A small self-supervised image encoder, trained from scratch: num experts 16, 30.3 epochs.
Rows from block 5 of a small self-supervised image encoder, named by matrix and row number. Rows with one number within an expert belong to one neuron, the router's apart. Each number is 128 + 32 x the weight over its row's rms, rounded and kept within 0 to 255. All counts start at 0. Numbers have three digits each.
Before each expert's rows are labels from the 100 images, of 14848, where the router gives the expert most weight on average: "peak at" is the part of the image that holds the peak. Only what is clearly more common there than usual is listed. The data: microscope photos of single blood and bone marrow cells.
# router: router (model.blocks.5.mlp.router.weight, 16x256, trained with AdamW), inputs 0-127
# gate: expert gate (model.blocks.5.mlp.gate, 16x64x256), inputs 0-127
# up: expert up (model.blocks.5.mlp.up, 16x64x256), inputs 0-127
# down: expert down (model.blocks.5.mlp.down, 16x256x64, transposed), outputs 0-127

# expert 13
peak at: top centre; centre
router.13:165128138166116126153108136056110097190103118128157133208124148118160107141078126122113111112105129161102089151103146103130129058166121104156117092134084082060159095134085149074095214158156127133174094126195191096165099098159098070107092154166103117173113133157191070144138162185161125195152099132145156130165072159120096121104141074144184101141168185127153129160138122140170131124111
gate.1:116140111177066141166104120139125099120140117167114169140123137116145123176100143109095119173091099067108141098106186083145123138091104109158129155132104140146229084093154118128144111109121127116150145134140115138121149029113161144134093116073137154070112153097162152173151066136177112165198154143241201085132096167105116160115183159176139160134195122114174072195148089110108147119143
up.1:119158140093096125113158117102092137181178160112120071136121084105120174127155116138107152066161124179104132129100089150139196149154131113131160088127137105149082152169060123124122129129119180125116109072128129154096097173111132111138150153140071117119119102146115091145155142113125129135088086130038084111081181103050135121185118084096122101165089149137139197080102108167153125134163
down.1:152098152159103138105138162126112048106079139129131138142076128140126100105126160096147141255161068143084117081128171166166146122116098132164112130113094163133021096117132097145185169119116109135163170147185114121157118091166091107104137160166104165064160113154139080135120154135109149144093153119133100172112116155155127127144137134137125155165099114128107182159051140103072128121137
gate.2:099154092161163128135114154120129116131077096141119154139133155148095133085148120147141115101127113140072154053164151107145118082096139155093145132152133168145155147131137136156136100181122068105158138123103119185171091141092112117117009116214113165125124096184055189116102148059114175107166155105184086141156105147111146143133124119181063149079129113090140089150149098132108129125198
up.2:108148112132189139166172125173095094093137090120118143140143128160121104152186132147121122125107106105074098105143187124157132080139144119207131169138074138122156120121166102105130102129175121117170101162104132178170060116081107121117062111157096154122116105140167175149140168112112156111164120103094060119186098142038139142110156068142091120163157057140118131185138070110122129111124
down.2:132142103094175160138117068121147172150115123128098139109126093129141139131146144121142087129156177133117125128098068172077111143136150110132086149146147079151216163155142141130092119128103147145101179146084095124113129102157150131188166138065146138160089152133137134094134113143191161047142081127130197125166145117049119143105145150071145103171117146146152114170128098138130132087142
gate.3:128140128110111191158165091127110137090100144112107147140083166141148160098147132143132091137118111162130105151077101092172099133127136191119115100163085136139129144155113085042110126152169097205155113115123128135162045119144093113178124154106149104133184148170120139149128111098196097134199108108154151135159153097117126055061134133127144139063102092091106182140149053114138073114097
up.3:150176166132103140158139155095123081157173172061161084106126137121159122114139133093085094122156130112101132194128150143120122155134101136198120147137168109093128152175101118105117157081085190093094137183167145165138164210110080130109108142111102132154106116135185146108160147057070165099142114105065078100113079155133083189169147170104147131181100164104103121162129207070126096143065
down.3:185109178135123194108122137095144075129088100097177137125099081111120111124110097144123121096159079066162158077142134118153088169113073091088076134176122106133139157090065111098188106113127096129099130161098133158135113125122140066085138097094148133140142174143131118157172156150170093145112102145152189079103085153120147116134143119127120110115160148189157100081157095237119105100029
gate.4:140077126130167115177121108105089076114086087148124154181166171101141144140116102151085084125177104137148065097065159150166138112162088085163113127136113148119151078067155131061156152164122146128154126148179157147170117012135127135139025122122132118173151117151152196145167115139120129116195161106129141132163135114139130105088129128129131124127187083136127111153138039122129107100156
up.4:089106182132176126090075109093099125131096111122105137085161144132122136198086115147079139132143152132109145124122144192092153139125078077133096173085067109165120044103177138107138179150100164123123176151169107130137126075144113107161071071134122119149089157123216194123135087199135102084166128147083130113071120144148077127019139140113098105176200118135138092127133125112123145098095
down.4:125148180156142134124150114118154157069172125125134101060112127088110099169044149095090136109092054123108132139129092141208104139136166125130122166111126073144149126162038056098116110129134159139095092123102161137134060205143171110032162131135162151163160145155102135141108156103116165168112107111106127109135147207095153150179171079108116147148147180151121089123184159089115105117106
gate.5:163186194134176093132179141070094107148117122130135091109165125133158112188157088116123130119133073100114072136110150105171144099143138080174108066134122163171112158105117119124101112128145146126126135137223107122137112156119081143140135111147149109141147170115120090172191113102167151171103134164049090098160132115082117155096131157097142110112084111114113095130124113144153078151171
up.5:134150150093098165182141137129170124169090126129156162204085092166117102119180121101100149119128154179123114136136166123137098112146150047171160123132150091144156118129120117177100096140104154114147037120163127117155155185097125088140144126173112111100127135143036111107106120126101117162115148143192180098149074124094114131098099162093102067155054121111156195179119108155101101123107
down.5:128130102075168131152134120144108135128148116116153183140107093121097073111131164128110089089120194112124157159182128138094131142150172152100142104146128075166155149142196047125118139129134115115110148185105144175108161152081149169134150174169151090132119116083205181080130128150110156072150144085147114147193136105160153137104112100131093157051143147111122004190152131044119084142122
gate.6:094148135085130037152105083167135099137152096154130129130099082127127135150007111103148113139074105205131143154142073083075095090101159158197096111138112129109081106121117119093164106142167170139184109086089133129077124132168166171140091131158121132125124136156107200138137152164121095119166147149185105115183111130109147109133097150152147106063169117116111113100131123176074116133124
up.6:130119119132090207106116139113120173101138142121134090116119150175019093136125119101108132172168149061086160113167171211107099150173106162087149116115157096153220137099108128175067157117086124062072136155142102143162150164125144163146139090153173130146129156100138129165162103115189146087124137116133177120070085126130113116147116207112101139055131159116125049117137162112132097089068
down.6:114153197106130035110139107135140121135139159158148162112123144133131172092143120050112120054165135127164116152123177138160101140078162135146118156126141155139131137125085116151078079102090121132086134146121195139123143146155129129157142148088136144065134143110144091131127149193136135136131164132110080099052100115102078107160138088137153152096131120142142152057076183146169161141135
gate.7:099112188104118128119125117112113191152161106143124125127103105146124079113097124134106230180141129148121115117188096139085141169100117098123122131125163126156136062068128133084140117097138116079126174137159130134127158116136127120109088097115135088128146117145192115076142127130089109111117133111162119111142083142165109160255140103193126096157125000115123107138154062116158166160141
up.7:110079102152134101150119127121168068101087123123117129145180114127138180151162114102157050162136167160096093106032177146115162121221149140111116206119079100078108127189110128134141155128140128098143149164099111126116085044136077124157156169106145185104107169109132097153132144130179125152133139113161136136158131137170170121000128109065096150153148255116107122126123104074118058136129
down.7:132093100127133146115108093182105120152190121105126170138110102126117116163131135084106109177155186101099129109144093183113143171141142144170106049112075225122075132111145098160133100129159105133128156161192161182143140098114151142177060113079066109087131084095145157134172129129160127116137100125148077165075085110138149116134078082143141158160121207127135169141095127173075203158116
gate.8:086151109090071127115121130123143111156112116107098119065117069143106111124227107080167135118186164092067140125088099135145154097137202137062138210109132128155164127148124099092120123081105123069094149114123095120082080149076096103153135174159127162060113149135176152133143151117103145136133082133049055097127155180114139120177119020116125156112144165107119140110134165163113131099155
up.8:114069091164043162128116196186093126119080117151141150150158206115125078117045139171131119121153132067165107121159159155141153144134114122198095112142141149124183090116140174058177157120153113118151120139103177087159172131121203143107153108099113054121136101110123136140125121130107129114116083143194121115078125153138151162115181083191147145151110111114140147203122088113180144116157
down.8:124124089176101170126128130161127120135097132149104139184160089177185131140100172154073142122107112137156120137094106106096148083147171119144111129150058151138089096106119150251203157143135114162151128125131149233094095046107121118080138159140121156122132137124121123129169164104132160142105190126218114133145151108120138106111113111100106125176106122127140126199130098113115138139159

# expert 12
peak at: bottom left
router.12:075156098091107118136159140179105138125131131070146080074048084134082166059124112098168113108144125105071130114095115140086072177113162144153148145119121081179104190137138096170086055121094108109148106117105091118112126170078122163097161097111101187136044178079150132136134099106134103065145137071109093056118149099149148097124080143125142071123134163130155081101100158175105127110114
gate.1:115118134098133109199143136153206111148177098126148106069118150145132063171022123127120073096119129185130139228120153111138148136115157115118148134137125147139122041127091108060150151090124134162125088151139176102147129169168130100118165153129119167163159111119077019184124131091103154112065121153109144128147106106178096129161143096175102135161091198096171140109094165141150066118138
up.1:127115123154137148059113125107064137129083142138114136178132106101118203086221146132107161142122139083122107028137102147122113129126083142128114076127161115131142218122156154171102108164144147098129150100126100155100119069084130126132098104118143094093084172117196214078125132155156116146199145104154110116106133152082168127094121168075164119127158052160099132169161103120114207146116
down.1:146054118150088149139117105101121139155121089107127136255097107109095120176105158131106185107099131146153174158138136141126131101151100131155119172155117087170122136111154094112161177152145165129164094102127137103107107114116119153165173082149160142127136149141027121132149132086064132131183124165063174084115081150174106141064138132177110159091124093086009137030151064143110082131068
gate.2:131083123092120126132106203107092148133094195093121162074147097113129165128162160075106161135161066130119124127180124116114103118133167097107161122114131122105082120133142135161102120156186133125160059092205140105154083091130107106131184116097125115096067139125148133127125144117073103118149126135060023172096219126136114126141139091117118103107093114094139171091127116149106172123151
up.2:137158130186130125123138092114150109115166053157133113110119159167138106125121104168136116142081167111159149124103119125128157115132090146100072156122111173149167178122131139103129175119051122136117185141063122164137144216142183167149110110180125124176193105130100149118137104085129171133152092143191248072123093120149145125117119124126134126167156136159116099135143162091131126137100
down.2:130110100151142098060153133093149117138166105172155162152148132116149136102117100166122143143181102146174108174138172153142117149112058132130155143122111119124129111142131087096136167142094129132142083167215147095150148135096116145147099094131121124123114088123134115136152087096041105179100140128091098129146142130138086121120162086105139147099111112128128100164102079164143135129119
gate.3:123149162132155138129107125151156168106194164104143128140139155106104159062072145123201116066103173118072152144172150125158090154104186126141107184120105105110111105120109115081117126123127171147126142101116199139141212116116078119106144198084189157179142131125084115127143170089024117093132091152065140104075143136133158145216134136121126137132091133164144134126116086111141177117141
up.3:100148128079141173121138126172070162114154117122118115106093157172076140081116140117172146092091139122080109128132144081126094166118174104178101143136126099114128152114118169044158134129115166139116148086146130154109201108107124119150167193123141177137135095093091139132150142141093144090126104132154176142091188097190130142190121131106088104117107154163138122058114150102119170129119
down.3:103132107122103118128150052171118086135140075101119133165150097148135111111144144138070169163078086149134116151133132164155160139124059130106157096099162099132117195128163151178114083159153117113110108163122125119092036213122165088078121172209096143091106120155132148112159081163125195107146112126156148122167076120115173123105120169146154139110099215088157131180146160107113118102164
gate.4:081115098095084130120165084128127208107133105104136116238119160127153126141149143107162124066107080136149114093164114145149103071137134082136149106111096133111162126130156140143149155100114143149128101127084093163135128097068178192149075156136114196120131115134150100166179176170201155072132119146248173071193106125184141080133123112094131153111143124142189113134135118118102106136154
up.4:105122129100116114148095126126102174087132111136131157201074164147137147147103138113196134146106116092135137070192148138125139115112147137125145123092083126131123114121126127186146110158117168151099171124085116113099141146092093205143114146103151090112146112130170123103158178154202116087060155155128187071084146143175100092102113126074044130181162099146089057096165112125130076206135
down.4:127138087143124083173145147127133132124149122109096118074151147118151131088159126138105150136159119111152133109074069121124149171130124084126136200134179139115133120107136141125118091113198126120133106149095105118140109122146165118105132132158163115166147114142177119122102125089069068093150044162190103102191106139122149156135179129080161110080103085073135063098188106200125097145090
gate.5:195140134150189124166123157142126091150100135152161154139168098114176146135053135125142109108134148137110126117124139086179135138092153135202107103145077090114121147146177113120170148164141118066177186175185153202083089093164172158134125134110117124114122133118106121125147098087211149170093159181171134131065170151122143114092104178086184118147164140096132103172115126148114122120111
up.5:093075134142089119111150116105074108106163096098096096161129161093126118161174119090027140149134140125140144142131102110106145093132133105060127157165199188166101080068131111087084137116112043166104087114060126115140145148138096113124138138125132081137126111116136165105099195135068161112130097136135144095146113129128092174182212080197104150102079117146116143112166096138153113083124
down.5:109167124142171140191108120109116173122116135092155104144141104146145109185049161116150095116157146134108127085156133167116071051148077061130074088144111123090123176174150115127139100133154137134128107160154144160115102175128166118117060146112154078116117107116196114133167110128134115115101109098172111160129154110104123123075141107155191166185182115138109127123097140154150082141130
gate.6:128102129073153115120130123097127125168127137142130130141102155116100091104155161055124085152140107131083160115127161153119099197140093168113123092139115124131161139110068093102161105062150092144066056149083132180144164127140123152103067084113133110143098084116098176091139177146102098137124135082127168163110111156102176166105092159132140171113131148089136107145116109122129120179138
up.6:095143139177099132139131100146124134095147103118102131091139082131122172158065115141164159153100126148044154153142120075172082069125158128213097179120121118122093127124183065100087098180171125125147222074172140093135115135163124108136173152153149171075175173151153106156136092146085162156131138157102116092120128103109152105155141092079116137134127098144123137204114101157135090076121
down.6:168117136149159159138164107122095095075131101152096155129134180066116123138175063072114122143126095118155108128151115164144197145127144174120153126134113136156180132057108049138131164115176116082116158247151138127113095182146119041129077109134143108135177147124164106144142118178111102115135135131135104093103098083135172093132135155103134133087153083179115158156095145190111089133126
gate.7:146089113065143076104114153100111118075099175156117104145155156122119150081176080131070125146074081157075068183097106166135129198103161185091136105138101122137121118103144115180135105130134147090162093104086119088154209154108148057163138082084083130205144105123180165106110135121113119149107101085143186091140149155161183132075129069145128176144113130106072176121140144157110141188113
up.7:148094105089130105115110145099113113073101158141116121150148145122117160093198091138072115141105055167075056182095134166152103179102145187122133126139083115123109117116133125157127099140118169097166104108111139113149217136086147066156138101096079147211153104110148140103088123118125113170140115105135201092144154148171197135079147099145136192159104146116073167132147150148111144182129
down.7:130129133119119122091155119170082124162132125146151128142081097129166070194084101148125104048125182133155152168122131097112075137123047064156144115165151189088114124122109164103101128131126141111149059174170155179166138109125088136137142113064123113128104157115124075108122116144216160175143142131097122126134168105137079151130094078131084117099117154100178124113126143135089153102082
gate.8:126130144101108116088112123111139189155105065119119176104074165108112091097130134055075173143129107135120111088125152128100102127167084122045160084141101081085177125084115095177147139121115087161126126131164106145104124140089110075175090097163153134127169178104142194100133098166131132134097151117163108104139135116115067185145152132123124091158129128136125143092162152153117076116193
up.8:132104104172109127174214165152119139094130181151153126065203083144149180153071140229139134126132134131122095128192149111159112105108110090167118218127125150162147174153130123090125120179113141106087107128123178069134177145115143164068070151110107132120104100151152054141101130134072095120158077155159122172112103140108140087116125102112088161142145175118121039151135143116131143152124
down.8:085063116167114142134154105104111116106126124132087123103146123110135120147138142139109154161110141141160116082098106116126141101127157137127066148150184175143107126092119139113149138130150062106130154090104075075103089224119107140140147166128173092082117111144185118122076112156106141131102118159132147168151133175068189064158102161110149110158127083153142172135149154113115133084026

# expert 0
peak at: top centre; top left
router.0:089133114088101177105107119109079143110139187095110078092104118129109124109194130079153109144120090117128116147112114102101155098172134090120131118094141179134103130171199112183153083085105120106134186111089106170061156123108133149110166171195147115100080135107084160077114177123140152107150165135123144119145130079077147097196132184145140118112104119106057174142104143100100134136102
gate.0:138113118139141120131105106085099160115120136135136145156129126128131091082120109103127209102082091148159049158115103167153105131162161132112126104137069116090098106095147168147107098094150170136237138121069108104145117158138163154182126255099084135154168161104146140089116139109130156122075105133134139168151181095115160066122108133177128113117165142117088099119179140152135104141130
up.0:126162121125123198118101125087118147151130178075110102014151119142157119143114108099153129111128141158077150119127195108123148164142177119157129148184070146115128138150183150210113152088145105091129188104113130220114072164175160131162156136137134081154118140102115189126123134146133110078135106092074105178096129140071135115158067128181139127148165146157106211167159111096147146128093
down.0:116110106116104104141152123115149136093112115095136138178125110141148131126113093117174139134180118086153076159109117183117087076096098134076146121058115108091136158105149101132118130089056186180123119103143083197109099121098159201088085255110127116151087128130069171113106123160145141139150103180162138087166146128176134123132139122147130090114146120121116109130140153145162061096105
gate.1:124133163098090092095096089136121132134133152103170089088090133198159167170111166142137165136063098113079129099120134171097149124133109123137132148135132100112136157132190164183137150142079178155160169102135103150148160116116153148151108101131087175149114108121098097146184092128129102135173134125175161142106139137079133108104140185145100147148149118109090128119135108136133109144150
up.1:120143188077088120167076084130119161131170132091141104098076107206184116179120174155086160132094083127086119110122166170084120149130134134136153152162159110089110158138121121220121113152073182156175147102149139153097112081089157153151120119116094180150083122109105139151195116131176124144167107101137154182092143139098119129117104126134091146138134104132098151096113154135136137142134
down.1:111142125164127094049088202089161119148149127123139132128161157167159192094115195128080151161166137155148133161178123082183110127154129153118100116100134133121090131130089137055172070123112117141156102061170148130147158118119067122101115132090116176172151111140085146126132091087143154174083108103106120039141186100129117129116169031125110098184117148141212153140135097173135102177121
gate.2:102139119069063196175165161177164093129097130125110111114099103178108153161160093138142117132142124147096174132107194151181118116137101150050087167155115164149116073120145149179151128072132090135092173105109172119137145072144125159105161144166092100123132062128138127121105045077147083150105144150161065144153091122089151090118166140089130097158096189160128195014138111090140165143117
up.2:133168092100113123079110092119126123142121143112081083117086183161061163135151099135109136112122140158108165120074145125135097151115143104162126185158102103100136165146167191128126062089110117147164087088138085194206129162043125147210131208212150077111121172098168160141113146131129114146155069152143111174083170127113054131145159072137109105118133127121125160109128116145134101151180
down.2:135131133144160166120122154081134136157070094181095103145086176203130145158141177132123115171076173169083192160095113127064078163132103073151139067138108110118123090159139167140126174101191122112131015105094133164146203134105083138122125168113094061199137055149114097133132140156097133074132067078127156144062116154137071111112167124149106159078112109089121165190124156110069110086111
gate.3:113153156155057182121104134198096076116111157104147157197097138096087148079165137101158163116117122098114138147146132146141130132129140114099148110150142063139132104144124153205133044139094155121122040090071085030109131105113084094146189099179135136113107123141169121107082118135204101108125102122196124249125213114121087138090169126138120121061109152136135117085100161180099140105130
up.3:120125161164078178126088143214085083118110151117133160198101144068116146077188113085167143133135135092104124145137124154142130143115163128074148125143130085148142095130088172162122058149077138102120048096062094059103125117110089076154186117190131143118102134150174141103083128143206109109111102105168121213108225108117122135100143117113111123079127180131121156088096171173104153098093
down.3:119128169117089099157100138126177139097154134055105091107130061136115114170116172088113117157118133097122208114157119150119146146099159125132068146157128128120094153053106149160146161142145147118132146126089160150132157155079150153131142112076147125097127164130095148152142105062164153091128086149116107076106051129162142113131103163168056142179132073153152134047136211136116125082132
gate.4:147057133092076150134095117116123191140190127152135115063128148148151156143189114163173167183151096112172137097111156144079103151165086101205147188142169182125137185161214074158104105120100122073110174136174139144099109052121124086130131143113123090143123131122117099167131160154123107084115112184094152096136105122126079093137184179103168083107119123101114136127156111108111133145100
up.4:105138098106061142125083144097125145116164136192161066101169168146095174140154090120110166175088151157158116103137167175090119151139045058176137133083119122083102135175155152121106123133138113098110106166160123179145069105144119087131106180121162165164141105146127095157115123168103126076117184167151174032166112154141047105138144190145165148191135151116131201136148101115143079180133
down.4:091088099140117060129143149077118096101164059169088163124176124129114139138114143106131129117088095204125126141156099104097128124132120107173159175145171108141123137120067099093183108099099111135143124132094169134116127099093134153130114177143158168139235115194209077132111131126081133124116132185082136079130199148141104140115156115126079093176110102145111109151132124106128058157134
gate.5:199127153154132151115080209113171098143138152076143118078093105152119119109123161131206124098191141122145199177107097155150163095120189153108127164129138174108089093109113086106144103100088147116118158121070102113117103099095140073104140102167157130107133110126162160098126136160100114134112178130108107214144153147077167143080114150127105120121118146164154180166142109161112095116148
up.5:134135117077138173129110164097166108133121137112160139142130128088132107113127144117045124082122086106122096140124182133172130182109148158129123057156119143159123132090118130117168119111175088137099108135150142072143115147137084187104088080120110107123139038177203152148084117147125099090071123122168062139113140152143121142075056061083116143158061155132091120168139146159149141163107
down.5:089149141128164130160107118103123103127109149139099125094117125097089124124106141087111140183114105098132137047100081116105109172113120170145099157147126092158105131142132125143110157123116073159145168150118123240114130164135152108131130181090151182145149156157158134152136116107144111077151160160168075129136166133165135135152133132088078114108118135108036145091143127138111113117074
gate.6:127186108113144135134096169090109109124095127131120143118176150118077136135160126139072096134173170137151142110119152144115113143146164110063092147124157088141132141155128184091136136155118157140132000065123074181134139135123126125115175135167093124187105157084093153123098103094124032116147122106082123119117120072090200111173151101100137163168151147164099157162189162114179131107122
up.6:117073157122111078114143101172150139121172137137097104117088118127199146139101114137183146127061078106117130124145131084116136125131093167184149128112125176128157121130141066170114148094135082138118253204124182112116105127141116136136090113087164129112173094155161105147159149184090233116121115157148165092132130179171049099091120165151136100083132137117140100091072071148079111133106
down.6:116091068141159080094157119034174128142165133168028136084129114056205089127105057122107126132107155158156140082133127095149117133161128122127160173105138110131155146131095119088127131107124140093112085099139147154157182124173170154134096086166116165126123136172159151111088131091118124107162086122114131089081116156084152114134103153139149133127131123139127110209123147095146143097147
gate.7:101121149083106111162119148085151098124172141144113108163178156069086154146162096149153110176116149134102090145163122118104116105155031101123128093116140160103110173060144080131085130138124112100103107199167117136150091152090161065120090166155149121167147161108115141143124159153132139122128138085163164103147090113121113117146166166142103100148114153110148137187129189113128130080132
up.7:118056157096096126117113130115142119121147125132135115177161127083111150189121099171134127144119111109113088168147113129135091109166072130156139099104168184114136159080111048123092151114149119107088144169136107125136107124107076046124116196172167151124125191101127111172110178172131116100139115115146154102120113113088109111129189130077113096143091150113140103183121169143133147060104
down.7:127084112122121159134148133122140138087149144114117182068080080111131156134126141161114134146109126117099161150112101077164012163140111173207111133106156115188142141151092079129148150098180077154126005119076132088129154119144109154095115152137119097148163090183130098145089126117085102145177138126106130120102152118083086133151122113113110167159124129109115132193130082137145144108135

# expert 4
peak at: bottom right
router.4:135093112159141082128142169180190163125115168143128193068106117177102161123136129189131162116122171153152166178179110186146188158122194181099159147105126098162081121113137085130139075141090183096146096091079117081101161124126180163137148133089137160149127164151120140122162137132069135123088172157101069091095089121071133114104092113163082113111100112133115099106151140145111113150152
gate.0:119161102115135127114152110166120099149132128167113111157153126144143135112155110115073165071093139104129158092125094191158157135120119132126139104150099073190096181076152123158144159140164147149102152208170164098142124157153207137135143072158089126084145103130068087107150130119152131143076121110086138100074133104235132101110104101137141090098095133158138147176079147157133194163110
up.0:153150149128128117138121128138111077141139125149155126159148078141128130125109132113154146062158150113118155095125126083159130128111149151111153140131105146211087058086151151092139142163145160127099135140159148135112105067133126089154150078119146086129128139143170115106105132138158096151076143149094148142079148093179147123150138100184142111166177234157155139193142084154121177143129
down.0:121120137136108117169126134166170089122159104180099132113063138159124075131100147127128098193142158127107155136090128149140121102134130134111112154150156183118092123111116099114110142120092125173132106145187178207113145020061086103130193160150133144124081145110166204122137162139101208108124070134170214090123164174088154097124104176126155107109127074122126128162141154117134111175115
gate.1:180167143137159133138126138144075103046084105099109096181151133155094148097121124125133113145179133130087124126123203118114161130157121123151121142181134157106105164141133168025174191160178156118119132118103086150113130166162186217118159118149106152172133148098092109119103169119096089127056112081131123158106148112209141142172144134098109232081129134112113165124116084105115123123055
up.1:147146129130102136159076119173138123156152160157153107165174150107069109113106135111104165100140196102154127145122106128114130155128176163120121136153133148141180134159151122082120069083165124094187136169125133191103150063093160141107106067086148082135139108137077105111148117155088121088174141169155158089081190103127079103126123130078180133110147090108158123138112138134133093123156
down.1:097142112120176132118115124151094093140164134156132120093073099132094101115125099145120070075187167107170116140111096104155070132131097134117066151106151184109142123168174113136156070061078092132104116139088098153112049159079143125088182159079171141152134154138136091152123188163144123136114154115135207133218129125155107067128090169164136140168121132148116089095086211200138148166147
gate.2:072058120077089168107174144130167134131092159170129133081128135120116134146166098174180117158084173093128164180163144135133172167158159133119095113179123095103122188109102063190145147168090114099125187112125076138109138113151130156125116114114110202092132103151067149128146119011194143122099126122071120145081147141149160153123110120104097176138157076164087184040119136124164166127118
up.2:122071164134106131136126142168110145103106108146105107080156174160122135129092131153208121148083191136083161137154165141138104125156127122210063081150098140145118175115199121080129156094112034088137169152155154136184155059188154161111134136148081136108142148143076203133145148091098213121135118136076153204070103084105154140120126106130157141153178128110163137203126072084143174108150
down.2:089122149120155110147190082123165161072139109146085129143162108089193111117100109187119082073134114155083126149154152161094141048151110175087176165152133050144102135137149084183102082163152147146148117109117102098115129184094152137106104095135154130100169134122113096138132130080143103115092094111140118120159128167146158169132135129096067158111144117131084044083107147205150134109176
gate.3:126163120097170114088118087106116130153166149152129132109155159163143148167159103140042093101097055151124153122103187144117152140117178143068098109126158120157163089133151159107121169121130187118076136097083084091085178113169135138104148152128079165155134069132142094104145136090109127143063127124118092156109147150137094158103137146113154201093079096145149116092079072144108131132159
up.3:150138122106112148143089170183122103111130119171141131112098144085098099105148156104145094169123183097105174138171103165133115133105102098145149116093139131135129203139132140196174100099132085125097123174169123183182125168077129153107182125155100066098125115093062148122121150150188126132160138074158150089155106083114159097170153149129165112153090162072123168215145135129105123139131
down.3:104092116155081120125109183160115127099144114139142108135129147172144156120179102126137163125200101084172088104102105126122140120115124117124095174118095161084128081085067187110120077168072120163138090114136122112131105115131107083126177133160144113158161122122210070166104119156107122122117120171122114146129151154109130069123089110096118066203120119191156143158119112146144084142117
gate.4:111143086157139083177130191176130140112113187122166145166199166044138101135066143127055154126115114108162119133139161104155117089088161086197097143116196128118149075062112168122123127121098173149155125121147119160116135143150221128115140098120086189119107146115103130140135134116090143115100104157151130196108090082177125048162129113122122106109100143122126116127108061166122165127117
up.4:175053136111117177105077120151102175148133144167092196111111126148169139176145152098048099132171138168093113136101107143116082113146112185100124142174150170167132120091101142170101144148086092124151058112150166079146129049127000125160167139136144075144126145118148203097147136178076131163126014090155118158135064120068192164136162113108129146156137110104131132147147140114103181136133
down.4:087151101114177101096112149096131139124113138158188094122132158096145124151117159150124161106132158117149138101221195165111084090090122194135120118148106122166164134167182167159101175135074123102127116159158142121106143147116171143100124137126101148176146172108088167135113103147083142161073110094094161121083096112153132133118127162148155129098090125130099115132162128155066188110104
gate.5:080103125122121159153150204094161108108107166160137091133156118109120105134196109145116107191037105117109120177076121145169155156147163045117110126160064083126121091142216123201127164095158102117155159113093073126152156083105163081134110084164118117114153116138123055121106093161098111147101190159132172149107085107110123137127133127131115146122237092131088085146146158106162092137132
up.5:081129153114095067117156133118137166118149182107097160142173153094087082113142148161091107132128112108130065145139113101160177149159143153148101142168119104092140116107147146098125154090147103120173108096128101134194146172139176102110054084115175112089139118180035110120112063089112118165140198121136168122128071136144116148073139179131123123101136068146110094136112123119113138150155
down.5:132145167162115090112141137110105112070110102192093143082105081113084089128114127103143196190109103153097107130124128113146170113077124198181112178144144107158138133151064134103167154146140086102097106146093077099117188145139144158097098136102099186078150130148135200184116111096094143146145162145151117096120140190143159091097130169132173085134119137098177142133091162162155107135128
gate.6:115135157114153155139119086145148098058092094076100164190084139136154096107110091156183129156120132158136140103168136147113108110180172185231144161153099065138176050160099146111147128082170090116159115208131118088137148100172168175084110149103135126138148162161124106106158133109067121130149139155143214119187110092184123126178132102148125157150132199134151152163110060106155139096150
up.6:099126165108136139137123067134141139048105124068095154171114180122143099110108084149192105163088131137132131103171126142120134108163160176223128118133100058123156069181110104095149152094189102102177106226123110099127173115156170202099117157103128138103147139160118089101146164128067128129153131125152212143182124104183142133147121083136107177130110192112160171166092070100141157100152
down.6:095098102169156113121111104169184123122140102184072129122116087095128137133142106101135115191104122100134167133101082095129130116160115124177201135108084130104095113139165134122170136122061079140086142146117117137047148129128090147120139123119095129132116107177148166125142144136229183108114172101072147123075098111165115112083091212114142163114146136098069216099125132096147123078099
gate.7:140182117113128178116142123110071113164137097175160136037123132140151102128157160139081125116127156134138140146150182239120097102146118145095150133132081103136184144122071157173153132102094146130062123145064143132134109151136178103146145114073097123178140152080061190073153155139133120153096104040077069136110124127092139128117158100136119133127106111161127156114107095157111189147138
up.7:114118169153121132132102098104133167091209161093149136142173107110153181123067109115124144115138141089184128165179090117140057104072133160118096244138122134136108093125098116129125124113130135168137007144079071099135152130113057197145164185122156143114137157135130144170137113071061166136105103118093161226064121128166127102143119147089101120125074130168156101180141137132167140098136
down.7:100162120089095078115157135122098118105152131148141070088111136163060120089110122118105106066051082147121116114109104079132143117151132122130137132150137138099145140120155138191076138189115124140121167144165129137083107127140112117078140096138120102178111119100192112070079086209178137099143140071168086156132169119094096142121148106137139105096130174104154115196164128111126075130112